From a checkpoint of a small image classifier.
Model: 11.9M parameters, activation geglu, layers 10.
Training: soap at rate 0.0019, 9100 steps, held-out accuracy 88%.
Data: trained on telescope images of galaxies (Galaxy Zoo DECaLS), 88335 training examples.
Rows from block 7, named by matrix and row number. Rows with one number belong to one attention dimension. Each number is 128 + 24 x the weight over its row's rms, rounded and kept within 0 to 255. All counts start at 0. After the name is the row's rms in percent of the matrix's.
# q: attention query (model.blocks.7.attn.q.weight, 288x320), inputs 160-319
# k: attention key (model.blocks.7.attn.k.weight, 288x320), inputs 160-319
q.153 111 [164 102 124  85 151  83 151  89 143 109  59 115 112 131 128 101 151 147 176 161 169 126 147 148 110 112 155 122 113 138 128 119 161 104 110 136 102  96 178 113 163 143 132 131 126 149 123 137 126 128  80 120 139 133 167 138 153 151 130  93 139 135 138 127 118 138 102 127 126 113 111 124 176 130 152 131 180 110 144 119 104 126 129 120 157 107 139 135  76  99  95 179 142 133 152 142 178 171 129 141 153  93 119 111 156 184  92 163 122 140 135 126 157 146  91 105 184 124  90 109 114 111 133 138 201 121 119 160 106 160 123 184 106 117 146 154 136 142 160 129 143 120 105 137 107 144  91  94 151 162 118 102  97 120 121 131 125 109 111 108]
q.154 115 [125 140 130 126 135 124 146  99  59 110 155 126 114 162 133 142 114 112 126  95 139 131  95 145 127 119 147 135  41 130 154 126 101 157 109 103 124 153 183 100 108  98 130  97 139 111  75 123 107 120 160  75 132 142 129 139 145 148 160 149 103  56 121 125 142 168 157  97 153 134 101 129 132 157 115 112 123 107 111 103  96 141 188  96 153 142 122 106 127  92 131 120 149 132 137 115 103  94 135 168 132 148 156 146 138 134 163 113 129 130 155 127 143 120  99 168 119  88 162 164 134 114 134 135 160 123  98 166 122 115 135 102  89 104 122 142 132 113 126 138 145 112 153 124  89 134 147 155 119 172 141 142 114  87 122  86 142 128 109 100]
q.155 121 [108 130 147 102 118  94 130 159 142 119 149 128 170 156 161 135 150 143 123 140 161 142 153 171 127 142 145 158 136 164 122  76 127 113 121 122 169 121 178 125  85 134 174 137 123  89 131 149 138 126 119 167 140 128 127 110  91  79 170 129 164 132  89 149 192 106 146 104 146 104 148 111 128 136 132 110 130 154 144 127 106 126 148 168 150 103 129 106 139 150 122 112 144  93 146 142  74 116 117 102 102 126 133 139 104 128 142 166 145 137 134 116 136 138  96  72 114 100 101 115 108 114 106  82 109 121 142 144 108  72 139  94 119 145 129  87 124 150 103 103 140 144 111  81 149  94 165 139 148 120 107 114 139 111 124 164 101 107 115 123]
q.156 107 [119  74 103 106 131 138 125 124 164 110 124 121 103  92 142 138 138 138 163 139  74 130 115 122 143  99 122 137 131 150 145 131 143 170 133 129 116 166  76 128 138  97 119 129 149 123 133 116  90 178 100 135 101 146 146 124 139 150 103 165 120  90 113 104 142 143 103 133 155  69 119 107 133 145 115 132 104 120 108 104  93 160 139 121 103 110 140 147 129  95 158 195 121 133 112 132  85 149 124 158 136 130 112  87 138 136 148 143 139 116 134 127 124  87 158 152 127 143  93 144 105 177 132 144 140 136 148 103 137 157 106 108 130 161  86 135 137  96 104 117 107 135 124 170 117 157 157  98 108  91  82 110 153 113 142 130  90 127 108 109]
q.157 106 [110 140 115 150 145 114 106 110 112 129 121 132 145  89 129 139 133 152 131  87 160 169 142 127  83 157 145 129  98 109  97  75 142 122 161 135 167 150 132 138  98 134 147  94 148 143 159 113 125  99 129 105 150 130 103 122 156 140 120 147 135 146 143 111  79 214 159 138 148 153  77 121 121 118 107 140 135 140 141 101 148 147 111 102 145 121 133 114 149 129 135 108 131 121 118  82 165 168 119 109 135 115 125 118 137 111 105 152 122 121 136 148 126  84  99 104 131 130 166 125 164 169 133 166 151 106 126 124 135 107 124 135 125 122 134 130  93 125 123 174 126 138 109 121 147 113 100 113 133 125 101 139 118 125  81 140 167 114 135 145]
q.158 128 [ 97 120 124  88 128 132 130 153 132 149 104 191 112 148 123 114 146 159  94 147 130 128 159 123 157 131 144 136 123 152 131 150 116  97  90 129 124 125 126 111 123 159  94 169 121 152  94 130 150 128 134 130  81 149 104  88 163 133 111 136 156 116 139 128 110 149 106 121 124  91 130  91  73 149  74 121 138 105 123  94 160 110 164 141 136 145 116 128 126  98 159 113 133 173 151 118 190 143 133 156 114 158 134 112  90 124 126 123 143 135 147 151 121 129 138 103 134 103 110  82 131 153 134 161  83 157 133 165 105 130 131 112  97 148 110 141 122 101  99 137 107 107  73 104 120 117 124 125 124 133 133  84 117 148 120 111 121 152 166 170]
q.159 113 [129 157 131 122 117 147 115 139 138 143 131 101 130 129 128 125 109 135 147 131 113 129  65 122 144 104  96 106 113 106  86  74  91 133 107 114 146 179 131 144 124 131 106 116 114  83 116 132 110 113 143 118 101 160 134  75 115 128 135  90 145  68 163 131 138 131  86 165 156 136 132 171 131 175 147 128 141 144 124 162 167 110 151 177 126 112 113 139 116 120 136 117 107 140 150 116 136 156 158 133 139 161 114 164 136 154  99 115 155 120 131 137  94 145 160 186 119 144 121  96 141 135 138 120 133 120 137 167 159  88  83  98 123 110 179 130 134 167 113 126  92  91 134 105 150 114 171 145 127 124 102 148 132 116 115 158 116  85 162 160]
q.160 110 [120 140 133 115 139 194 108 115 133 166 175 113 138 169 159 120 134 151 136 156 127 126 106 112 184 153 175 159 112 145 161  96  97 109  98 125 130 160 142 173 137  91 103  94 106 120  86 115 168 111 102 166 122  92 119 121  71 110 110 157 107 130 142 163 144  99 117 142 136 146 143 165 112 133 108 137 118 122 147 140 140 148 100 144 122  75 146 142 119 102 135  91 143 105 124 125 125 110 140  94 136 124 112  65  91 118 148 102 162 123 127 123 136 130 136 129 161 107 117 146 136 141 117 117 157 118 143 145  99  86 127 142 141 101 134 109 147  99 154 123 125 184 129 158  98 142 135 107 140 102 163 128 111 141 107 183 116 146 102 167]
q.161 126 [171 136 135 109 142 131 166  76  94 106 137 141 156  97 175 103 117  97 168 120 131 160 140 156  95 144 117 135 142 129 131  95 138 137 152 153 131 103 148  96 131 141 136 127 127 138 171  99 143 131 114  96 109 132 186 108 143 107 123 148 128  92 130 105  90 144 183 123 106 160 114  90 113 107 110 165  97 145 124 109 124 165 162 141 104  98 158 134 103 170 135 155 174 139 152 108 105 135 102 111 140  94 146 134  96 117 100 134 130 154 118 109 142 145 113 112 120 124 129  67 136 116 116 109 115 174 140  82 146 141 149 144 121 129 106 132 120 130  90 157 120 104 128  95 136 106 156 121 111 112 124 131 109 114 144 119  74  95  89 142]
q.162 112 [145 154 130 116 164 116 140 108 111 136 112 141 139 130 125 119 133 104 119 141 146 133 128 124 147 124 133 117 120 138  89  97 151 133 140 109 164 136 132  70 129 133 160  75 130 111 141 145 128 171 142 127 130 155 109 130 136 135 178 147 151 161 167 154 139  94 142 139 137 128 116 120 126 128 125 133 157 149 124 142  91  52 137 109 143 142 129 135 122 122 114 115  94 131 121 115 122 128 136 119 125 115 160 172 166 152 110 145 172 166  91 119 152 126  94 114 132 121 102 120 165 118 128 157 171  94 148 150 124 140 130 127 103 112 144 100 154 165 110 168 154 123 135 154 108 128 111 101  62 130 124 143 124 156  96 156 152 110 134 123]
k.153 101 [118 116 142 137 125 116 131 156 132 128 129 131 134 158 131 126 117 140 146 150 141 102 127 139 127 135 122 137 156 163  93  90 128 116 117  82 153  93  92 131 111 142 142 140 122 162 125 140 133 178 105 144 110 149 162 207 140 124 134 135 127 175 108 119 100 115 139 108 132 123 114 132 156 142  82 134 126 137 122 100 116 138 119 138 112 140  96  59 119 146 122 110 131 131 155  73 163 120 124 155 152 134 110 124 114 124 106 163 132 132 117 143 110 145 193 112 115 131  98 151 166 164  90 145 141 109 146 130 101 175 119 161 120 105 103  98 136 131 141 129 125 104 112 145 219 110 113 128 124 141 144 163  94 126 147 119 140  94 121 123]
k.154 106 [109 160 145 123 113 101 152 106 127 124 100 137 142 100 143 135 131 151 101 124  56 121 148 165 117  88 109  97 139 112 130 118 130  93 138 136 110  69 113 122 147 105 133 149 180 130 177 153 101 117  94 116  85 134 162  87 154 135 146  99 122 150  68 102  97 127 148 166 147  88 147  62 155 110 142 165  98 154 154 153  99 132 194 167 176 105  89 135 104  98 126 118  98 155 151 115 130 120 136 148 105 138 134 133  95 105 152 152 150 137 126 110  73 140 114 121 128 159 154 149 134 112 148 181 101 129 116 153 142 162 127 119 158 102 114 147 125 140 129 115 115 128 105 112 176 148 124 127 119 140 148 139 137 146 149 122 151  88 108 117]
k.155 121 [121 144 127 122  96 116 135  96 147 130 144 134 139 141 115 116 104 138 146 102 169 101 124 115 150 131 159 105 170  93  84 101 117  93 137 113 117 173 134 147 117 113 137 114 132 122 150 107 111 119 155 161 122 104 121  83 106 199 128 137  98  92 142  90 145 146 114 135 155 107 176 157 116 164 126 121 135  57 118 123 151 156 138 125 137 150 123 156 120 137 121  73 141 153 104 164 139 144 160 132 141  93 121 125 153  86 114 132 120  87 154 171 137 162 153  92 163 148 144 183 157 118 136 120 123  95 118 159 135 143 150 152 115 115 143 137 102 145  94 117 131 131 144 113 175 128 126  89 139 137 124 125 103 126  89 126 154 114 132 126]
k.156 106 [147 111 132 147  95  99 130 140 104 111 120 126 101 109 106 152 148 155  97 143  87 129 101  99 127 156 153 137 132 160 141 109 154 137 139 153 146 171  96  97 150 126 148 112 145 117 123 118  77 148  86 104 121 122 117 127  93 116 118 141 148 154 143 121 149 147 135 123 108 114 129 100 163 100 179 139 126 163 107 148 150 165  97 132 153  86 144  85  96 115  99 150 100 155 111 150 103  96 135 115  99  89 123 173 147  89 139 123 155 136 131 123 106 105 117 145 108 127  96  99 135 104 105 170 148 134 126 135 152 152 146  93 143 129 111  93 112 138 107 131 116 149 132  87 110 106  90 135 126 116  96 179 138 137 188  72 148 135 127 112]
k.157 106 [128 111 158 130 139 128 159 102 102 114  72 141 112 152 146 131 101  84 114 141 111 126 117 129 140 142  97 155 156 151 147 127 139 139 128 109  91 127 117 150 119 123 106 173 117 154 102 109 160 129 121 132 116 127 130 169 165 119 107 160 103 125 126  70 141 124  88  94 145 142 105 112 160 110  96 173 120 116 130 121 132  99 146 161  88 136 137 145 152 181 137 127  91 119 141 153 172 170 137  94 141 128 115  81  85 108  95 143 108 153 185 127 180  92 129 124 125 135  74 146 185  84  93 112 131 132  92 111 136 161 167 121  94 112 147 126 129 142 127  95 169 133  97 114 159 129 117 131 124 104 119 134 120 130 130 115 107 105 134 134]
k.158 124 [193  76  83 135 108 146 105 145 137 151  65 166 128 136 121 149 147 148  88 121 116 122 123 141 128 126 141 165 115 113 145 171 164 134  80 173 144  97 154 155 188 142 144 121 108  83 124 124 152 177 121 126 113  98 115 159 135 117 164 117 122 151 121 112 165 131 107 156 132 129 140 125 116 121 123 143 144 175 170  90 155  92 140 125 154 121 159 139  92 149 112 168 166 144 135 134 186 137  91  74 124 147 130 122 127 118 168 196 161 144 161 124 148 182 102 159 124 107 117  84 129 119 135 111 100 124 129 130 132 110 145 137  99 118 119 156 113  85 117 153 122 136 109 146  75 109  92  95 146 143 133 145  83 161 148 128 123 103 105 120]
k.159 100 [163 105 136 124 177 151 169 154  93 124 136 104 126 136 137 141 147 143 116 117 148 126 102 190 126 111 107 120 139  96 138 108 129 117 109 167 132 127 144 132 139 110 148 147 150 118 124 119 131 112 138 106 178 160 124 134 115 105 157 130  92 160 148 124 104 153 124 120 113 147 166 150  86 148 115 178 174 146 129 134 136 171 146 140 141 126 125  96 137 141 128 129 135 113 178 145  73 129  85  92 136 175 133 121 164 168 119 159 152  96 115 158 132 183 140 138 114 104 144 187 119 127 115  99 122 132 103  74 115 156 140 127 119 139 154 120 132 127 127 147 133 100 139 148  80 139 112  70 145 113 112 146 133 138 151  86 133  82 110 132]
k.160 121 [154  95  99 120 122 105 113 125 133 141 143  65  99 142  95  30 147  95 107 122 175 166 110 126 141 158 104 119 142 124 126 173 120 150 110 139 123 136 115 138 113 111 173  88  88  97 135 138 138 114 150 117 135 113 139 137 146 107 106 129 113 115 134 142 129 104 164 105 143 109 185 139  97 132 124  89 159 125  89 102 130 153 101 107 134 145 140 106 125 137  96 157 151 143  93 135 129 135  79 134 130 141 142 155 141 163  96 125 125 135 114 163  97 127 137 142 149 138 143 117 128 147 139 156 152 122 150 123 109 111 114 127 153 116  94 114 123 121 127 142  97 183 150 124  91 161  90 120 156 121 103 145 133 112 117 110 117  89 145 107]
k.161 122 [130 135  94 121  74 113 123 137  92 148  88 156 171 168  99 179 109 145 172 125  98 129 155  73 160 131 144 109 140 141 120  96  62 130 151 143 139 167 131 152 137 132 128 149 155 149 118  95 145 112 106 140  60 118 128 118 104 130 120 132  96 143  94 123 134 143 155 134 176 143 127 107 135 139 119 135 119 106 129 133 127 138 129  94 123 188 120 151 124 180 132 108 121 108 127 111 144 162 175 161 143 108 189 168 145 138 149 115 129 126 146 134  99 119 105 110  92 100 132 131 147 136 139  96 105 134 143 170 135 136 151 131 112 148  78 101  82 148 143 130 195 128 142  96 154 139 106 119 151 120  99 192  94 145 140 100 133 136 152 104]
k.162 112 [136  96 144 177 147 149 132 170 184 106 133  82 153 131 126  98  89 131 147 139 130 144 101 145 109 155 135 141 114 158 117 134  78 121 151 131 123 163 140 134 136 124 123 144 104 108 116 127 123 164 152 150 122 104 130 145 118 130 128 132 105 124 119 127 164 156 106 122 102 148 115 103 122 112 108 130 131 117 136 111 127 130 124 155 103 155 153 148 144 108 131  69 116 124 170 140 141 132 167 137 145 177 172 118 157 110 101 164  90 115 121 143 137 123  99 129 139  81 132 112 144 162 143 119 125 122  98 114 120 142 137 121  98 139 116 104  76 133 102 134 132 133 147 116 149 139 118 126 153 122 116 117  72 131 182 156 117 107 129  78]