{
  "activation": "geglu",
  "bias": "all",
  "inner_norm": false,
  "patch_size": [2, 2],
  "loss": "binary_cross_entropy",
  "lr": 0.0019,
  "beta1": 0.9,
  "eps": 1e-08,
  "precondition_frequency": 25,
  "one_sided": false
}
Rows from block 6 of a small image classifier, named by matrix and row number. Rows with one number belong to one neuron. Each number is 50 + 15 x the weight over its row's rms, rounded and kept within 0 to 99. All counts start at 0. After the name is the row's rms in percent of the matrix's.
After each neuron's rows are labels from the 100 images, of 14976, where the neuron reaches its largest size: "strongest on" is what is common among them. Only what is clearly more common there than usual is listed. The data: telescope images of galaxies (Galaxy Zoo DECaLS). In brackets: how many of the 100.
# gate: MLP gate (model.blocks.6.mlp.gate.weight, 848x320), inputs 54-107
# fc1: MLP up (model.blocks.6.mlp.fc1.weight, 848x320), inputs 54-107
# fc2: MLP down (model.blocks.6.mlp.fc2.weight, 320x848, transposed), outputs 54-107

gate.728 095:73 38 57 49 67 18 32 60 52 56 48 29 44 34 29 58 46 75 17 48 56 47 56 49 68 55 65 65 43 66 70 34 58 46 73 51 22 66 63 48 31 38 44 60 21 48 76 46 63 25 34 64 67 39
fc1.728 100:23 49 49 71 50 35 28 34 57 43 48 33 27 43 57 20 43 35 67 90 37 53 73 43 33 61 37 51 40 40 26 42 58 53 53 64 36 60 51 46 60 54 46 44 44 13 75 62 64 50 49 28 41 73
fc2.728 099:51 58 25 60 32 40 27 46 61 35 41 40 64 73 51 54 65 28 40 35 46 59 43 69 56 45 29 48 53 58 45 66 73 67 67 56 58 30 40 17 31 45 69 55 38 40 43 28 45 37 52 53 67 82
strongest on: roundness: in between (83)

gate.612 083:45 72 44 61 45 64 69 50 52 40 51 72 52 74 67 42 81 75 53 46 38 61 36 56 62 53 71 27 27 43 63 33 53 49 49 66 51 28 39 30 48 22 53 64 32 31 39 26 57 74 31 41 34 61
fc1.612 083:63 58 35 31 63 56 39 52 42 77 48 46 59 57 54 25 60 66 50 49 63 41 63 66 22 60 50 56 51 28 53 36 58 47 36 61 56 56 24 54 29 45 46 50 45 21 38 56 60 68 58 62 58 38
fc2.612 079:43 59 56 49 30 73 43 57 56 53 58 62 60 29 47 30 52 53 28 34 53 35 80 55 35 46 52 48 44 43 53 35 80 43 52 32 37 60 35 86 31 59 30 45 69 40 94 45 49 50 75 40 56 45
strongest on: edge-on disk: no (75); shape: featured or disk (75); spiral arms: yes (64)

gate.184 123:52 53 56 67 55 83 54 73 57 38 58 52 52 50 65 41 25 39 57 62 69 42 65 40 46 72 47 24 44 50 66 61 68 63 43 64 45 65 37 50 27 55 55 74 59 62 55 68 53 68 48 58 55 65
fc1.184 112:38 58 51 63 61 77 62 56 55 38 50 01 51 57 44 36 23 43 67 47 66 38 45 52 45 67 64 55 30 34 67 40 70 63 44 48 31 53 53 50 36 17 51 69 49 54 56 62 32 86 45 58 57 54
fc2.184 110:46 56 64 40 25 65 25 15 32 44 43 45 19 44 42 43 54 48 28 37 42 34 51 40 51 51 49 48 49 58 30 48 55 50 34 80 31 47 50 40 30 66 57 52 43 41 46 32 40 54 47 48 54 35
strongest on: edge-on disk: no (53); spiral arms: yes (45); merging: merger (31)

gate.256 140:87 59 32 65 49 32 49 50 56 22 50 60 63 54 45 50 59 42 62 64 50 50 18 50 49 39 21 39 64 59 40 54 52 47 35 54 13 31 59 43 41 64 50 41 67 51 78 62 46 80 66 33 49 35
fc1.256 144:72 64 38 56 44 32 35 36 73 22 61 62 54 61 50 31 45 62 46 55 54 64 40 59 35 62 38 48 84 50 60 40 70 60 50 72 45 47 74 39 48 56 36 50 70 34 74 67 60 82 51 48 54 25
fc2.256 135:54 51 54 55 41 29 42 67 58 36 70 49 53 54 52 39 65 32 62 55 46 71 65 47 67 58 43 38 33 33 43 34 54 70 70 15 63 45 37 52 76 50 28 46 31 41 42 06 32 50 74 65 40 32
strongest on: roundness: in between (94)

gate.409 111:54 64 41 71 46 54 57 40 43 34 57 39 44 65 43 55 36 12 59 42 64 50 44 15 38 67 67 56 04 45 61 20 41 84 71 47 49 61 42 43 34 55 57 45 49 56 57 65 55 74 18 52 66 54
fc1.409 115:64 46 18 48 34 44 26 26 61 64 72 77 23 55 72 71 40 72 55 52 53 48 27 22 47 53 58 42 36 50 25 49 34 18 40 44 63 57 44 63 49 78 39 38 55 58 26 35 50 73 66 55 57 62
fc2.409 130:39 36 56 68 38 68 59 18 47 48 48 40 59 53 47 43 46 54 52 48 63 67 58 30 59 50 62 58 66 72 60 69 51 43 32 61 38 58 35 56 56 64 44 30 69 33 53 44 28 66 68 60 23 75
strongest on: edge-on disk: no (88); shape: featured or disk (88); spiral arms: yes (84)

gate.489 100:46 53 51 49 45 52 61 44 28 66 73 60 67 36 64 62 61 51 44 31 54 57 99 33 21 34 58 55 44 14 30 60 70 52 54 50 41 75 53 38 50 56 07 49 56 57 76 37 67 56 32 30 39 18
fc1.489 096:30 64 33 58 33 82 45 56 42 51 13 58 36 26 42 60 83 39 33 74 71 46 66 43 32 44 71 79 51 50 48 68 64 22 57 80 30 46 34 55 64 43 54 45 53 52 69 14 50 70 53 49 52 59
fc2.489 096:50 35 30 59 33 59 49 47 63 68 68 34 34 28 46 54 63 49 46 67 34 81 48 76 69 48 51 42 24 38 53 60 30 48 61 58 56 67 55 44 47 53 82 66 69 52 34 38 61 27 33 64 46 55
strongest on: roundness: round (46)

gate.602 133:52 49 52 46 60 43 80 62 50 66 45 32 59 75 56 49 37 35 51 35 69 37 75 79 58 42 79 48 66 53 61 38 53 28 63 55 34 62 52 60 55 52 56 58 36 62 47 44 65 74 40 52 54 37
fc1.602 127:68 62 46 39 65 36 65 33 63 53 60 30 49 56 50 48 47 20 52 48 55 32 65 75 57 50 76 62 62 41 51 51 48 42 55 40 41 71 50 71 30 57 46 63 45 40 45 63 33 49 27 61 42 53
fc2.602 130:24 46 56 27 51 34 54 43 61 30 52 63 70 52 28 65 45 55 16 56 51 42 39 64 63 46 19 52 37 62 64 41 61 50 58 72 44 35 64 59 42 82 22 33 55 80 69 16 25 36 63 48 38 52
strongest on: roundness: round (94)

gate.423 106:14 28 37 48 45 38 64 62 40 52 56 30 54 40 60 53 46 55 48 51 49 51 37 56 65 30 85 38 28 40 47 57 83 45 43 58 56 18 49 46 47 49 67 36 54 43 42 55 37 26 59 37 58 43
fc1.423 107:40 62 66 51 48 54 40 37 57 46 66 38 56 68 30 56 47 39 60 38 68 57 51 59 31 62 52 87 71 61 64 40 53 42 36 60 46 73 73 35 60 46 39 53 42 52 32 37 63 63 19 34 42 71
fc2.423 111:67 26 53 47 55 58 46 57 59 63 83 35 56 64 73 70 47 58 64 55 41 50 67 28 62 27 41 17 32 63 23 44 53 38 32 59 26 55 45 49 35 83 66 51 54 66 44 36 63 47 68 68 40 59
strongest on: roundness: round (74)

gate.524 097:47 26 45 53 54 40 50 50 79 38 39 55 50 25 13 44 60 57 64 44 46 64 37 52 59 54 41 47 56 59 36 54 82 41 51 48 83 66 56 70 26 64 67 51 35 67 52 62 43 59 60 71 61 21
fc1.524 099:45 47 37 51 59 47 61 19 52 25 22 34 53 34 53 34 49 67 54 61 61 40 34 58 71 63 37 62 39 50 40 44 51 81 67 48 53 41 41 60 44 74 45 45 42 46 53 26 58 60 38 50 56 50
fc2.524 100:21 65 57 48 58 54 76 83 57 45 36 49 39 48 56 58 48 48 29 23 45 15 63 50 51 64 53 77 69 61 48 45 73 64 43 62 31 80 64 31 31 39 40 40 60 83 49 34 56 45 43 47 52 69
strongest on: edge-on disk: no (92); shape: featured or disk (92); spiral arms: yes (84)

gate.370 078:41 47 55 58 85 66 58 47 65 40 39 79 52 70 48 77 68 52 41 75 52 67 52 23 54 47 53 40 43 39 40 18 37 39 73 28 29 49 48 44 62 55 30 31 74 49 40 55 39 31 52 40 48 62
fc1.370 079:73 47 69 53 78 34 55 35 55 27 33 33 50 36 68 45 66 46 69 56 75 65 66 82 47 34 24 34 64 58 27 59 58 58 52 29 75 65 36 48 64 45 32 66 43 53 71 51 49 52 86 81 47 49
fc2.370 080:56 55 63 45 43 50 62 36 52 42 30 58 41 56 57 37 37 32 38 45 63 61 69 59 43 73 48 67 94 47 52 33 59 46 38 38 64 56 60 31 39 66 56 25 40 51 42 21 48 49 55 42 53 44
strongest on: shape: featured or disk (68); edge-on disk: yes (67); roundness: cigar-shaped (30)

gate.259 099:67 53 67 51 60 62 82 62 38 37 43 37 58 54 56 58 30 79 54 88 30 39 72 45 40 64 56 61 76 35 32 32 28 20 44 09 51 47 44 37 58 35 43 55 39 44 73 52 60 63 48 60 44 49
fc1.259 103:59 41 38 47 73 27 33 46 81 70 63 37 46 42 52 28 58 60 56 37 45 56 81 37 60 51 48 31 48 51 63 35 56 71 50 58 87 55 23 40 29 23 18 53 45 61 27 31 60 64 45 69 61 45
fc2.259 103:58 71 72 77 52 33 38 63 61 49 24 70 47 33 70 70 89 58 46 23 77 49 42 51 50 32 38 55 36 41 58 57 58 49 80 45 60 52 59 63 70 54 65 30 42 39 29 46 80 51 35 48 96 38
strongest on: roundness: in between (85)

gate.578 103:46 56 47 28 43 65 44 38 56 25 58 61 41 49 45 53 66 41 71 51 54 57 73 61 77 26 61 47 25 49 53 35 46 48 55 48 87 51 21 60 43 43 31 43 26 39 36 42 68 64 51 51 66 33
fc1.578 101:69 22 63 21 34 58 47 60 44 60 37 61 33 73 34 33 43 42 47 47 16 40 66 17 51 39 29 31 62 68 37 52 78 34 69 72 48 46 17 55 50 25 41 49 40 40 76 50 37 68 56 55 45 75
fc2.578 103:39 53 42 37 18 63 54 69 50 39 36 62 61 44 50 48 43 49 16 42 47 67 47 39 58 29 34 58 35 41 24 60 46 27 14 73 64 27 42 62 47 68 82 13 64 73 53 39 65 57 27 40 48 41
strongest on: roundness: in between (64)

gate.239 133:33 71 61 47 63 67 43 59 41 45 46 38 45 90 44 40 65 40 67 56 28 59 30 46 47 70 49 42 56 77 17 57 28 46 35 66 68 39 75 64 41 54 33 44 70 78 46 46 67 49 77 65 58 46
fc1.239 142:44 62 68 54 42 43 32 57 38 37 48 38 48 29 60 39 46 40 75 49 32 22 72 80 45 45 38 36 67 60 49 36 77 30 70 55 37 31 76 58 62 63 65 49 53 52 65 48 40 44 55 32 34 38
fc2.239 142:77 55 68 74 75 39 53 51 64 76 57 58 42 56 41 37 28 35 41 67 33 44 50 52 37 49 60 51 26 36 52 56 42 82 34 52 28 72 47 40 33 55 51 54 49 62 49 68 41 46 29 45 82 56
strongest on: edge-on disk: no (66); shape: featured or disk (66); spiral arms: yes (61)

gate.194 102:56 46 39 38 45 55 40 82 49 34 40 28 50 65 42 41 62 52 36 32 49 49 60 17 38 45 31 59 63 32 43 47 23 53 73 55 74 44 53 62 53 45 29 51 77 43 56 27 48 26 51 26 47 41
fc1.194 108:43 59 47 33 81 82 44 84 42 63 40 31 53 40 25 51 57 60 49 64 35 57 54 25 53 30 35 46 82 17 66 45 18 44 59 76 51 44 49 62 83 53 55 58 61 42 61 50 42 43 60 56 40 56
fc2.194 097:70 29 49 57 42 69 78 62 56 86 61 43 49 55 55 74 52 70 23 53 60 38 50 66 52 37 51 34 41 24 33 66 42 59 53 49 09 23 34 41 80 57 76 64 65 49 87 44 59 42 43 45 43 41
strongest on: shape: featured or disk (83); edge-on disk: no (81); bulge size: moderate (40)

gate.528 079:50 57 38 43 83 59 39 54 45 83 60 46 63 18 08 48 55 61 51 53 47 70 53 44 55 53 38 44 25 34 57 49 21 53 48 44 42 21 64 53 40 42 31 15 39 47 71 77 90 33 72 27 60 46
fc1.528 077:34 45 76 47 56 57 64 47 35 40 68 44 43 67 57 48 47 55 71 64 33 49 59 76 45 58 37 50 42 17 56 34 55 33 75 39 42 62 45 52 63 55 53 69 62 40 38 60 67 63 32 52 62 25
fc2.528 069:44 38 55 66 64 72 64 48 43 35 34 46 66 61 33 52 68 61 41 65 42 70 53 62 30 48 48 66 53 40 71 35 62 46 65 52 50 61 40 46 54 65 46 37 46 37 43 48 60 52 60 53 22 67
strongest on: roundness: in between (70)

gate.765 115:31 63 60 51 26 55 73 55 18 39 49 58 45 47 44 54 39 21 34 45 53 45 39 45 71 65 47 14 26 67 50 43 57 58 46 71 54 67 38 50 40 57 57 43 68 40 41 49 38 47 48 61 81 45
fc1.765 127:22 39 53 69 58 64 59 52 26 56 69 35 49 64 32 45 48 51 53 51 37 49 34 50 72 54 39 51 67 67 29 42 28 40 13 66 71 51 78 75 52 24 73 56 79 68 51 43 61 00 50 84 53 62
fc2.765 122:50 41 50 62 70 73 50 63 63 71 27 73 22 38 66 53 83 30 64 47 43 47 64 44 43 43 46 62 53 26 49 56 31 62 72 69 43 62 59 43 45 18 49 38 39 68 41 50 44 47 29 62 81 58
strongest on: edge-on disk: no (85); shape: featured or disk (85); spiral arms: yes (78)

gate.459 116:43 88 47 51 49 53 46 66 27 28 53 35 45 62 29 55 41 57 52 48 50 32 37 46 54 40 37 08 83 51 53 42 37 47 49 47 60 50 73 59 36 52 46 47 28 58 58 43 46 47 37 45 49 30
fc1.459 115:59 82 33 81 38 58 65 61 27 30 59 59 47 43 35 58 34 30 34 34 54 62 70 84 46 79 32 34 83 50 61 51 31 55 63 30 44 71 53 41 24 55 62 55 46 57 70 31 59 57 33 35 60 37
fc2.459 119:40 68 55 68 55 40 48 54 52 76 66 30 46 53 41 42 60 57 37 52 64 56 69 48 60 86 37 45 57 24 54 73 51 58 61 46 29 39 21 41 42 57 73 44 63 46 62 44 56 56 55 29 36 36
strongest on: roundness: round (59)